A small CTC audio transcriber, trained from scratch: adamw at rate 0.0017.
Rows from block 8 of a small CTC audio transcriber, named by matrix and row number. Rows with one number belong to one neuron. Each number is 128 + 32 x the weight over its row's rms, rounded and kept within 0 to 255. All counts start at 0.
After each neuron's rows are labels from the 100 clips, of 14976, where the neuron reaches its largest size: "responds to" is what is common among them. Only what is clearly more common there than usual is listed. The data: short read English sentences (LibriTTS-R).
# gate: MLP gate (model.blocks.8.mlp.gate.weight, 416x160), inputs 80-159
# fc1: MLP up (model.blocks.8.mlp.fc1.weight, 416x160), inputs 80-159
# fc2: MLP down (model.blocks.8.mlp.fc2.weight, 160x416, transposed), outputs 80-159

gate.409 [147 100  89 122 176  96  85  90 156 117 116  86 121  70 124 139  60 148 144 133 141  91  96 103 132 107 144 138 107 139 131 160 175 124 171 134 108 127 138 147 188 150 120 115 118  85 141 129 106  98 156  67 126  75 152 116 106 102 140 115 162  84 105  98 135 157 167 106 172 121 152 167 115  95 121 132 123 151 160 162]
fc1.409 [147 151 113 104 131  98  85 149 173  86 205  82 104 147  76 157 193 129 181 182 160 102 144 150 161 129 157 168 132 104 134 102 124 115  72 160  72 101 107 102  82 109 142  81 139 122 157 127 137 150 151 184 122  89 108 116 142 135 137 152 148 118 133 136 167  74 114 122 126 159 130 116 149 148  67 107 118 130 133 113]
fc2.409 [122 169  91 109  91 136 113 129 119 121 136 145 124 121 168  63 146 133  71 147 191 151 154 151 113 164 117  94 108 147 149 123 102 134  87 150 161 138 111  95 160  83 150 133 130 208 119 146 128 114  84 158 113 168 138 124 158 141 138 136 104 116 107 113 138 119 104  76 128 154 153 199 194 150 108 104 113 159 107  78]
responds to: the word "for"

gate.324 [122 111  82 143 180 110 103 132  82 121  99  57 120 119 159 106 114 189  84 159 103 176  94  92 115  77 111 129 143 130 131  79 101  95 101 135 134 144 137 146 138 120 159 135 129 162 128 181 138 179 121  68  91 195 161 115 111 103  72 175  78 156  85 170 138 108 167 120 137 103 125  82 193  99 211 118 144  87  81  91]
fc1.324 [113 148 107 145 105 129 146 140 137  41 124 187 121 110 175 116 143 127 101  60  88  83  52 110 100 101 100  92 172 171 173 155 125 104 108 109 122  57 146 189 201 126 149 125 133 130 110 110 152 126 176 115  79 125 134 129  71 114 124 172 149 181 134 128  80 117  97 136 127 118 151 114 123 123 154 120 133 159 161 142]
fc2.324 [118 122 147 149 159 150 147 121 128 122  97 141 102 106 108 123 102 162  99 163  99  96  35 111  65 122 125 116 145 159 153 126 122 151  95 152 174  77  89 132 134  92 112 110 113 124 155 132  88 181 150 145 138 143 139 130  79 108 121 125 183 159 127 147 124 189 121 167  83  83  78 105 122 128 187 102 134 111 150 150]
responds to: the word "don't"

gate.210 [186 177 127 119 182 122  90  98 122 151  94  66 175 151 115 128 133 103 128 149 109  76 113 102 144 141 180 191 142 190 148 120 187  97 158  88 131 194 114 153  73 136 162  88 104 111 158  80 113 105  59 139 110  82 135 162 121 141 100 116 103 127 139 152 126 137 111 140 183 132 189 156 177 151  83 139  95 211 129 125]
fc1.210 [147 211 125 114 147 103 103 183 109  85 146 166  73 140 138  95 136 154 152 128 102 106  36 158 108 166 121 158 151  92 148 176 137 144 138 108  78 165 144  94  76 154 179 125 171 212 174 154 139 152 109 155 148 128 212 133 187 163 136 147 118 129 135 115 107  79 147 119 180 138 156 139 146 111 103 128 144 112 137 207]
fc2.210 [112 155 110  85  87 127 163 166 115 128 160 118 113 200  70 124 141 119 119  88 183 125 164 113 111 160 206 126  89 133 141  94 139 131 107 117 171 140  94 111 145 136 180 154 134  87 129 136 151 107 117 113 154 153 152  98 106 130 115 104 122  97 169 168 121 102 176 109 120 148 166 100  52 166 122 132  76 107 127  83]
responds to: the word "a"

gate.49 [155 131 140 199 133 111 107 157 102 157 102  89 155  97 151 130 109 131 103 102 133 161 225 132 134  93  81 168 108 122 122 138  54 127  73 155 176  67 140 127  98 159 102 114 110 180 134  90 141 117 149 126 121 141  73 135 179 122 134 117  67 150 157 163 122 109 104 122  77 103  91 173 137 140 162 185 144 115  88 113]
fc1.49 [147  93  80 119 109 179 120 134  65 100 161 207 116 161 162 129 102 127  91 132 157 135  75 208 118 126 104 144 110 115 125 133 142 193 139 149 140 120 180 125 154 122 138 121  91 126 142 124 180  97 163 100 168 114 114  96 144 102 126 181  89 141 137 118  75 120 106 130 117 118  89 141 111 207 104 127 132 141 163 165]
fc2.49 [137 150  76 121 136  88 100 106 190 154  72 120  91 123  86 134 135 111 138 122 134 110  99 177 193  96 181 114 123 151 115 148 153 138  74 184  93 138 105 180 127  82 124 120 121 120 140 142 133 110 126 150  67 104 121 131  96  64 124 146 188 108  94 178 103 160 159 177  99 100 117 110 192 121 135 110 117 170 151 113]
responds to: the word "don't"

gate.232 [135 112 207 143 140 134 153 140 135 162 185 141 182 152 164 147 106 125  98 138 105  96 124  86  63 137  83 128 113 160 157 118 135 126  47  94 163 130 134 160 167 126 148 116 136 114  95  93 123 169 107  81 102  98 125 149  58 138 140 126 117  97  66 119 152 151 134  69 131 137 143 119 100 136 106 159 146  87 112 114]
fc1.232 [128 107 101  66  48 118 140  62  66 109  76 116 108 117  97 143 126 110 149  96 120 129 125 149 114  57 148 148 129 106 134 174 192 128 139 164  90 114 111 112 124 148 119 133 133 155 206 153 135 122 112 156 136 138 149 115 109  95 174 119 162 139 109  91 106 146 111 127 155  86 104 139 119 173 137 154 152 149  90 190]
fc2.232 [136 131 245  97 170  63 109 142 181 111 107 190 166  98  85 102  82 125  72 154  89  98 160  98 112  98 150 124  82 133 146 124 147 130  96 135 191  93 114  78 163 141 145 127 127 132 104  96 121 137 159 157  79 105  89  98  79 139 110 113 171 148 123 145  94 137 120 115  71 120 112 107 123 122 137  76 133  76 142  77]
responds to: the word "a"; the word "such"

gate.2 [111 143 131 157  87 149 121 115 186 139  97 131 128 144 165 121 129 167  99 109 128 118 146 144 133 131  99 118 118 121 117  97  94 140  72 146 112 157 125 103 129 179 181  82 112 120 153 116  80  95 100 124 121  61 175  93 139 148 149 158 204  88 135 131 118 144 131  88 145 126 204 167 160 109 129 131 171 182 169 128]
fc1.2 [143 191 103 145 157 145 150  93 112  88  68 103 160 136 122 150 127  54 110 130 125 164 138 109 133  68 158 121  95 146 162 151 136 135 145 139  89 139  84  78 120 108  94 121 168 122  88 219 151 135 159 100 144 125 148 152 130  62 128 126  73 150 133 135 156 144 162 111 137 138 114 162  53 163 155 148 124  92 133 125]
fc2.2 [134  70  72 113 105 122 103 129 156  76 153 148 117  93 128  91 139 105 145  89 112 158  87 185 153 172 116 107 125 188 182 118  94 168 160 116 100 144 157 147 165 100 165 126 117 124 228 168 128 135 166  95 103  99 116 140 100  92 157  71 126 134 103 133 154 134 109  77 110 106 120 100 134 125  90  90 175 121 139 144]
responds to: the word "now"

gate.197 [129  99  89 108 128  83  68 105 111 113 170  58 136 187 129 162 173  87  98 114 128 174 106  96 140 115  94 106 120  89  76 145 145  50 142 109  80 110 142 153  99 149 140  87  88 126 157 111 152 174 140 154 127 126 139 146 175 105 144 131 161 157 137 178 173 109 142 154 149 124 103 123 177 113 159 101 182 166 106 122]
fc1.197 [132 134 122 156 140 162  99  88 170 176 159  95 128 160 124 129 210  97 126 150 143 114  74 179 157 138 139 152 106 102 110  86 106 134 141  90 133 125 152 180 149 130  65  82 118 196 146 126  89 189  94 157 144 125 143 145 176  74 130 131 123 126 169 136 128 141  99 205 160 149 164  84 118 166 189  91  77 143 176 112]
fc2.197 [136  53 119 158  91 161 168 183 137 110 131 151 118 113  56  94 135  94 178  89  87 103 133 108 138 203 127 110 155 196 171 133 140 150 115 139 135  89 125 160 133 127 145 144 121  66 128  99 121  78 178 175 125 134 141 139 106 136  90 179  54 122 118 140 100 105 160 119 115 145 162 157 130 130 131 127 158 119 170 128]
responds to: the word "the"

gate.383 [192 152 117 131 136 117 161 108 152 176 111  71 153 121 141 122 139 126 154 192  77 179 136 120 161  91 133 149  93 131 153 102  88  82 149 103 245 165 131 148 139 137 160 135 142 124 150 135  98 143 108  84 169 128 108 146 102  99 128 166 118 108 103 140 137 169 196  83 179 104 101 137 153 121 137 132 137 115 144 121]
fc1.383 [161 106 112 148  81 106 141 127 155 122 176 141 118 118  93 106 164 113 184 101 147 131 107 134 122 117 149 174  81  96 159 139 162 119 123 153 134 149  87 126 166 145 120 121 138 179 104  68 173 123 162 129 180 102 128 139 150 146 132 204 177  98  88 132 115  83 141  80 185  90 125 117 113 146  80 123 160  79  89  68]
fc2.383 [ 60 111 152 161 117 163 169 118 107 135 118 189 111 103 151 150 159 107 126 113 160  79 145 127 103 170 134 102 149 186 133 134 168 135  69 152 179 154 131 152 126 122 118 122 116 128 154  84 134 149  75 157 138  74 154 142 121 108 119  98 154 144  86 162  59 138 131 115 144  83  51 164 109 165 145 135 168 106 133 128]
responds to: the word "the"

gate.22 [171 164 130 137 134 121 131 157 174  91 127 152 124 108  85 140  88 193  83 143 124 122 148 126 108 159 130 133  76 178 143 158  75 126 134  94 153 105  76  84 105  84 105 113 116 122 123 132  73 169  96  61 174  81 160  64 172 142 134 149 183 149 124 171 105  97 113 113 155 147  78 101 111 141 148 123 152 114 140 212]
fc1.22 [119  94 146 122 200 143 121 136 134  84 104 114  81  98 161 132 141  57 138 165 172  87 134  70  92  94  91 116 139 173 112 144 137 133 127 169 158 127 145 107 103 103 135 174  74 109 150 155 139  67 150  83  89 173 159  79 140  72 115 137 101 108 131 165 161 175 127 107 109 113 111 166 111  99 159 158 161 201  83 116]
fc2.22 [123  92 116 146  99 124 126  76 151 166 137 147 157 137 151  94 148 119 124  90 146 120  62  94 121 173 113 108  92 108 145 132 141  65 142 138 107 112 130 178 183 148 137 150 196 132 129 104  81 184  50  57 103 104 104 165 150 134 127 122  76 108 185 158 142 117 125 170 135 151 138  63 142 114 131 100 184  72 135 211]
responds to: the word "now"

gate.130 [158 108 119 117 123  98 169 136 149 170 109 145 111 114 130 177 113 150 109 115 145  98  84 104 118 109 129  78 118 168  63 162 131 106 144 105 181 115 155  90 146 149 162  84  83 101 134 106 143 145 115 128  71  84 135 129  82 129 126  22 137 167 134 139 162 102 163 133 169 135 186 151 155 150 151 132  91 200  68 145]
fc1.130 [204 121 141 112 141  82 109 145  55 171 141 113 183 164  78 139 121 159 101 125 119  98 103 141  86 149 100  85 110  91 136  90 185  76 152 184 144 111 160 138 112 164 148 183 158  97 128 113 165  99 115 146  51  35  74 120 118 107 154  91 134  76 125 122 144 124 133 170 147 134 133 159 192 114 132 139 123 140 193  84]
fc2.130 [ 84 103 151 127  87 186 132 101 156 130 171 121 146 145  94 102 186 110 135  63 118 146 122  79 146 115 157 114  89 130  90 166 129  70 145 128 178 120 132  78 124  69  63 119 110 150 115  68 119 141 149 160  86 129 160 150 123 108 151 119 110 156  99 139 169 161 136 106 136 161  88 120 143 105 152 157 130 120  75  80]
responds to: the word "for"

gate.389 [185 124  97 104 142  76 139 109  86 107 164 114 114 149 118 154 191 124  85 159 134  93  91 102 143  45 118 159 131 111 128 147 149 156 137 136 184 171 184 123  93 118 105 127 181 135  99 118 112  92 101 148  84 150 130 137 107 205  83 116 111 128  83 136 116 189  96 174 164 114 119 130 132 161 165 103 103 157  82 166]
fc1.389 [101 140  17 113 148 134 155 152 118 154 195 184 129 146 185 177 113 120 131 114 176 158 137 121 181 170 174 155 130 144 114 110  92 113 109 112  90 187 140 139 162 155 143 226 145  89 117 140 103 143 116 108 159 127  60 176 114 146 154 104 124 150 110 137 116 101 140 116 158  87 112 145  94 138  97 139 160  66 173 154]
fc2.389 [151 138 126  88  68  25 124 148  85 128 159  91 150 124 142 116  76 106 125 157 103 114 171 146 154 141  61 123 155  94 112 175 162 177 124  96 212 104 136  87 134 170 168 113 151 148 115  85  94  90  75 148 134 132 156 138 147 146 110 165  55 111 203 142 123 123 204 114  97 135 144 121 182 129 103 103 107 119  91 135]
responds to: the word "the"; the word "to"

gate.48 [125 174 123 156 161 141  70 122 132 124  83 174 152 122 117 111 149 151  98 178 123 109  31 101 106 108 145 135  75 124 190 132  98  95 175  81 144 126 132  76 102 129 157 177 124  90 131 156 133 111 115 129 106 158 101 179 140 145 103  81 113 155 142 146 117 146 136 111 215 134  80 137 168 142 103 113  76 170 145 122]
fc1.48 [135 181 157 103 104 138 129 117 141  88 135 124 120 154 130 150 150  53 184  74  60 157 163 141 148 141 155 155 106 111 136  91 160 187 117  83 108 119 222 151 146 106 110 105 127 158 157 127 103 118 141 126 133 107 171 108 185 126 135 181 149 110 138 103 113  81 164 108 106 134 156  96 148 119  88 119 170 102  90 180]
fc2.48 [106  70 113 120  44 117 127 156 130 107 117 112 109  87 177 111 129  78  68  56 155 116 181  30 117 161 145 183  71 106 111 161 119 108 103 166 142 199 135  94 142  95 130 189 126 138 120 124 143 136  91 139 122 132 173 140 144 159 118 157 157  90 132 119 123 129 155 103 127  28 149 145 151 102 163 117 208 134 122 142]
responds to: the word "for"