{
  "train_examples": 26041,
  "parallel_block": false,
  "lr_schedule": "cosine_restarts"
}
Rows from block 7 of a small CTC audio transcriber, named by matrix and row number. Rows with one number belong to one neuron. Each number is 128 + 24 x the weight over its row's rms, rounded and kept within 0 to 255. All counts start at 0. After the name is the row's rms in percent of the matrix's.
After each neuron's rows are labels from the 100 clips, of 14976, where the neuron reaches its largest size: "top examples" is what is common among them. Only what is clearly more common there than usual is listed. The data: short read English sentences (LibriTTS-R). In brackets: how many of the 100, against the usual share in percent.
# gate: MLP gate (model.blocks.7.mlp.gate.weight, 416x160), inputs 0-159
# fc1: MLP up (model.blocks.7.mlp.fc1.weight, 416x160), inputs 0-159
# fc2: MLP down (model.blocks.7.mlp.fc2.weight, 160x416, transposed), outputs 0-159

gate.248 098 [106 130 122 143 107 136 121  82 155 160 149  69 142  88 108 103  93 149 117 151 128 139 151 163 138 151 129 157 128 125 141 132 137 117 114 151 171 135  94 139  98 176 168  96 150 112 188 136 127 166 204 135 185 137 146 140 143 152 128 121 142 148 150  82 138  90 115  88 137 163 148 149 143  93 104 118 154  94 115 137 123 100 164 176 125 136 127 113 144 153 143  87  93 114 152 160  99 126 127 122 105 107 134 122 162 131 166 117 122 180 162 132 124 108 109 121 167 118 123 153 145 123 107 142 120 117 112 107 103 130 147 132 102 110 149 147 118 106 117 125 133 118  98 121 116 153 164 132 132 120 125 156 139 156 133 142 145 159  94 138]
fc1.248 096 [137 119  72 123  95 138 145 112 137 157  99 165 133 195 151 129 104 153 104 157 112 129 137 191 124 145 146 116 131 130 135 132 122 122 110 146 145 103 141 170 159 134 112 119  98 162 135  97 169 110 122 107 133 150 141 105 138 172 150 120 109 117 130 165 148 138 116 140 148 123 132 108  80 108  89  88 150 108 131 125 125  88 152  89 126 145 123 134 106 127  89 117 163 106 117 129 114 136 177 149 106 112 124 104 120 121 150 164 139 142 155 162 123 141 144 158 148 144  81 123 150 169 130 143  90  65 145 130 131 143  83 100  87 149 121 134 136 143 143 165 150 150 116  94  95 147 111 124 110 112 140 121 176 135 136  70 143 123 135 128]
fc2.248 103 [113 146 121 144 149  88  86 154 112 189 106 118 162 170 157  89 115 129 111 151 141 100 115 139 123 115 160 150 106 110 106  98 140 120 149  81  90  78 139 146 123 122  91 105  83 133  99  95 124 103 105 150 132 161 122 138 122 125 173 122 140 113 139 106 126 125 146 131 127 108 107  99 144 128 129 142 101 147  96 127 152 168 158 174 145 129  99 111 129 142 130 101  93 108 132 123 120 122 166 116 152  87 141 109 143  89 134 120 102 102 108 107 107 107 159 119 112  74 126 135 153  92 152 109 150 141 116 128 140 152  88 108 124 102 137 136 121  93 138 131  98 147 140 116 126  91 104 123  61 129 145  80 142 153 105  87 133 152 133 163]
top examples: the word "make" (27 vs 0.8)

gate.51 098 [148 106 102  81 155 109 150 126 123 136 140 138 153 141  89 160 129 157  95 116 120 103 144 153 134 171 129 131 123 156  96 108 159 125 109 134 105 139 105 148  92 148 147 127 110 168  97  96 135 137 177  99 118 136 102 109  75 127 125 153 136 126  84 104 148 115 119 118 129  36 154 104  79 108 149  94 100 112 116 158 128 162 142 140 119 119 118 120  97 141 120 127 120 122 147 127 100  95 118 125  90 143 145 107 107 133 130  97 118 177 116 177 106  82 122 109 150 115 144 142 109 160  74 128 147 118 113 136 143 163  78 101 145  96 167 107 129 121 137 108 113 110 139 137 151 134 145 114 163 109 104 136 167 132 140 126 138 145 105 110]
fc1.51 104 [ 75 148 141 124 159 149 107 121 124 159 105  96 119 127 140 127  91 143 151  97 110 109  94 145 139 112 137 112 129 162 129 124 124 114 122 112 100 144 118 132 112 123 133 137 114 138 154 119 119 144 171  91 117 164 131 126 139 115 107 102 153  97 119 137 145 121 124  83 111 149 152  97 147  95 139 136 135 126 118 156 122 155 140 132  92 103  71 132 196 114 137 159 158 142 178  97 145 109 135 124 102 142 115 196 143 101  58 119 165 157 145 166 123 138 137 126 117 134 150 138 119 158 127 117  98 116 135 110 144 121 121 121  72  74 164 113 141 117 148 159 150 142 127  98  85 119 168  94 140 125 135 132 132 138 114 167  95 169  95 147]
fc2.51 107 [150 115 113 123 111 118 152 123  89  98 150 152 126 125  86 151 108 134 150 119 118 165  89 139 149 115 132 128  79 157 155 157 143 102 150 120 138 143 127 157 135 165 153 151  83 159  83 135 124 123  99 117 120 148 109 138 111 164 117 164 167 128 152 115 132  86 159 152  85  98 151  80 116 142 121 128 119 150 135 145 126  88 128 108 132 172 125 114 126 107 156 108 125 154 137 164 128 109 139 121 122 149 116 125  88 151 104 119 131  87 166 158  86 124 177 141 123 127 164 109 159 153 110 153 139 181 104 126 147 145 153 139 152 113 141 159 149 151 156 145 111  93 177 174 101 116 110 154 128 161 142 129 158 123 141 118 164 117 167 154]
top examples: the word "the" (89 vs 24.7)

gate.206 103 [103 127 131 165 207 134 129 137 175 111 122  95 137 108 142 149 124 111 132 139  96  68 104 114 116 103 114 113 130 133 141 146 152  96 155 132 105 139 183 144  89 150 124 149 119 141 106 118 139 106 166 118 128 171 130 128 159 137  76 150  92 155 129 112 119 157 105  90 171 175 130 140 100 184  84 148 122 105 123  97 144 116 111 160 135 146  99  78 104 144 111  97 108 170 138 115 154  95 100 114 130 136 133 131 112  89 147 127 123 159 152 133  93  73 144 105 138 185 121 138 146 109 125 117 112 117 120 121 134 117 119 113  94 103 139 161 109 149 122 129 126  98 130 114 122 128 147 119 131 119 148 156 150 159 124 122  93 117 151 127]
fc1.206 103 [126 133 139 133 105 139 143 108 150 120 126 141 172 127 122 145 167 138 130 139 150 159 111 120 133 122 159 143 134 129 153 175 172 161 126 118 119 101  96 135 102  63 117 147 108 145  94 112 111  86 141 115 142 206  88 125 138 110  97 143 142 134  91 117 117  94 108 118 166 157 175 110  95 104  81 136 108  91  75 126 114 140 125 105 147 157 135  82 151 118 137  95 130 130 140 151 136 129 130 155 135 152 145 103 133 132 103  95 109 147 114 182 161  96  77 115 107 140 128 128 112 121 154 134 117 134 142 113 164 111 147 139 152 121 147 102 107  96 139 101  96 127 161 133 148  79 162 139 120 108 138 127 151 144 163 147 140  94 123 150]
fc2.206 101 [117 149 137 137 108 143 150 162 145 114  77 172 133 171  82 133  60 123 124 159 115 138 127 101  97 133 150  89  84  82 127  65 102  88 127  99 130 137 147 130 125 161 147  92 126  69  92 121 133 124  81 128 132 111 137 143 128 112 121 137 156 130  88 124 115 128 123 148 141 105 131 140 100 108 141 148 103 128 115 128 124 149 153 143 121 142 136 126 135 129 149 139  91 113  97 145  72 117 106 127 119 118 146 145 148 146 129 120 116 135 133 123 115 183  96 132 132  85 100  99 117 132 123 192 140 132 113 141 151  90 125 141 135 132  80  99 117 106 101 138 102 127 134 102 117 149  92 145 100 130 116 153 120 170 178 125 127 157 110  94]
top examples: the word "the" (52 vs 24.7); the word "of" (46 vs 9.6)

gate.15 090 [113 128 155 107 116 154 125 175 171 132 140 142 101 129 166 120 130 128 153 147  90 136 111 140 174 119 100 127 135 113 134 105 133 109 136 103  92 125 118  88 119 168 133 141 122 156 141  97 156 159  94 123 163 145 147 174  83 159 143 118  77 136 149 127 146 146 165 125 106 108 109 127 116 112 162  97 111 156 135 128 106 103 121 146 129 151 110 157 163 143 155  94 103 140  76 110 131 115 146 165 120 158 117 163 155 125 100 166 172 135 125 166 173 127 149 114 129 141 120  87 110 148  97 121 133 124 155 159 125 119  95 132 125 128 153 165 135 150 109  97 132  87  64 115 133 142 163 140 119 112 129 191 110 156 151 122 131 129 123  98]
fc1.15 095 [187 152 110 131 134 149 119 162  97  88 135 121 158 137 140 130 160 133  99  93 116 173 133 128 113 105 102  90 164 111 135 130 149 128 166 149 143 154 106 123  93 182 170 171 121 135 146 113 151 154 149 114 153 117 147  70 118 140 120 172  93 108 199 137 143 106 146 116  99 128 130  94 130  98 121 144 139 119 113 152 135 136 101  81 114 121 114  94 142 109 131 135 141 143 102 124 108 157 126 143  93  78 119 131 144 122 151 150 138 121 138 123 112 114 157 129  91 166 135 132 132  98 103  99  98  92 130 119  93 136 130 140 142 131 131 107 113 112 121 105 165 106 101 131 112 108 130 103 108 145 152 101 136 178 164  78  96 145 127 161]
fc2.15 097 [105 147 164 140 123 104 126 164 130 102 141 161 113 122 116 128 106 102 131  82 131 130 141 163 111 126 112 153 116 142 162 129  94 124 106  92 156 154 167 113 117 113 107 152 137 118 136 130 132 126 178 106 117 107 138 108 139 129 172 157 125 104 118 128 112 133 127 131 107  84 144 145 110 209  97 129 135 107 129 169  92 130 112 116 111 129 143 160 166 127  81 115 105  85 145  88 181 133 132  87 124 159 146  97  59 126 109 112 160 129  99  92 110 144 144  99 122  97 131 132 129 126 142 131 126 131 126 139 175 159 102 155 118  86 104 157  88 163 105 115 169 106 128 117 136 168 123 124 125 133 104 103 125 130 114 163 146 128 165 111]
top examples: the word "is" (51 vs 8.1); the word "it" (37 vs 12.1)

gate.306 106 [141 145 104  97 111 145 147  88 132  99 112 129 151 158  77 143 102  84 139 113 132  97  77 115 148 123 109 113 104 106 144 128 173 134 129  92 152 113 138 169 141 137 146 118 144 145 137 151 162  95 117  90 128 125 116 144 122 149  99 134 171 144 118 100 135 107 140 134 138 102  95 101 178 114  92 150  93 115 134 165 130 143 169  96 114 140 106 106 145 139 137 110 146 109 170 126 165  94 126 162 133 143 150 160  65 136  85 158 131 115 126 144 109 128 134 102 164 112  74 148 117 143  98 156  88 108 143 142 160 121  75 108 136 123 145 107 167 105 126 121 111 113 121 161 130 144 123 134 147 106 115 166 166 101 140 121 140 129 142  96]
fc1.306 103 [ 88 106  80 107 165 114 126 171 140 164 128 125 144  72 120 130  95 166 156  59 159 116 158 125 136  94  96 102 129 136 138  94 117 130 114 127 123 164 117 127  97 172  93  84 137 112 119  89 131 130 137 114 122 150 113 139 114 117 123 104 110 119 119 102 127 119 119  85 141 118 127 130 129  64 117 151 161  85 118  79 130 125 110 177 122 142 132 122 127 103 123 169 130 132 140 126 101 119 129  95 134 122 145 154 121 130 173  90 120 143 144 132 114 137 133 116  89 107 131 110 103 136 145 128 111 100 118  85 116 108 152 149 160 122  96  96 175 102 152 139 117  97 125 129 122 148 143 136 176 112 135 127 159 190 153 134 105 132 129 162]
fc2.306 098 [111 125 167 137 138 134 137 123 100 129 124 119  99 154 102 125 126 112 149 120 131 123 153 116 144 104 147 181  94 125 114 139 142  88 103 106 120 119 137 158 123 151 150 141 138 136 115 143  93 143 128 132 146 133  61 103 111 128 121 153 117 132 126 108  73  78 151 130 125 100 181  82 102  97 142 133  99 138 113 190 151 166 137 134 160 149 146 132 137 135 139 153 150 146 163 114 111 141 138 146 133 125  88 141 110 136 126 137 139 107 148 154 150 124 118 132 183 118 137 122 124 122  89  78  77 158 125 108 182 167 149 125 149 102 140 147 118 125  98 172 115  88 159  78 176 116 108 140 155 110 144  99 126 148 140 122 152 174 127 130]
top examples: the word "the" (70 vs 24.7); the word "said" (30 vs 6.4)

gate.392 090 [126 112  82 144 106 151 117 172  92 144 137 109 122 114  95 127  87 151 156 140 131 149 115 146 129 109 157 163 109 100 124 133 111 112 132 125 106 168 107 113 189 141 113 103  97  74 108 151 164 148 120 174 124 109 131 150 104 128 155  98 121 100 106 162 135 149 112 102 115  72  88 124 119 158 107 147 138 143 103 174  86 158  82 105 151 159 121 166 129 136 132  99 138 119 139 100 134  87 118  97 161 120 145 164 112 132 160 105 107 123 150 118 159 131 150 120 152  84 153 125 133 130 166 131 132 138 152 119 113 141 116 136 116  92 120 100 135 108 127 143 134 111 148 110  84 118 106 125 125 155 198  94 149 166 148 139 136 130 141 115]
fc1.392 088 [123 117 117  90 146 153 112 113 139  87 160 150 160 124 163 132  86  98 123 141 175 130 113 133 129 107 151 124 187 126 150 147 126 120 156 128 153 105 107  90 117 176 168 122  99 146 136 108 100 107  98  87 110 105 155 115 123 108 145 145 153 157 108 149  92  95 149 174 114 131 132  91 121  96 146  98  92 120 108 146 160 107 118 148  80 148 134 139 119 127 119 166  96 123 152  98 118 124 130 113 126 141 146 122 145 128 110 139 117 108 148  93  73 187 118 146 127 158 156 124 134 131 113 100 138 127 126 120 134  88 104 111 141 100 119 125 106 113 139 142 135 138  87 164 158 175 164 138  98 134 125 113 115 134  84 120 128  84  90 172]
fc2.392 089 [127 142 104 125 150 125 151 113 147  83 125 146 124  96 142  78 157 140 109 127 135 107 118 121 119 133 154 170  86 122 154 141 139 160 162 120  97 145 174  94 138 169 138 121 165 136 153 128 136 147 121 138 160 135  85 108 137 123 118  84 155 164 130  84 160 150 149 133 160 110 131 155 132 139 123 129 131 147 146 129 129 138 104 175 153 141 158 115 150 167 134 111 122 184 118 155 143 183 117 147 133 125 129 148 142 158 114 147 114 105 141 131  80 136 114 137  86  98  92 181 136 171 119 137 131 145 149 132  82 132 135 162 140  92 133 139 159 118 106 114 159 161 104 130 103 132 135  89  89 177 145  99 142 134 147 158 107 141  89 149]
top examples: the word "is" (27 vs 8.1)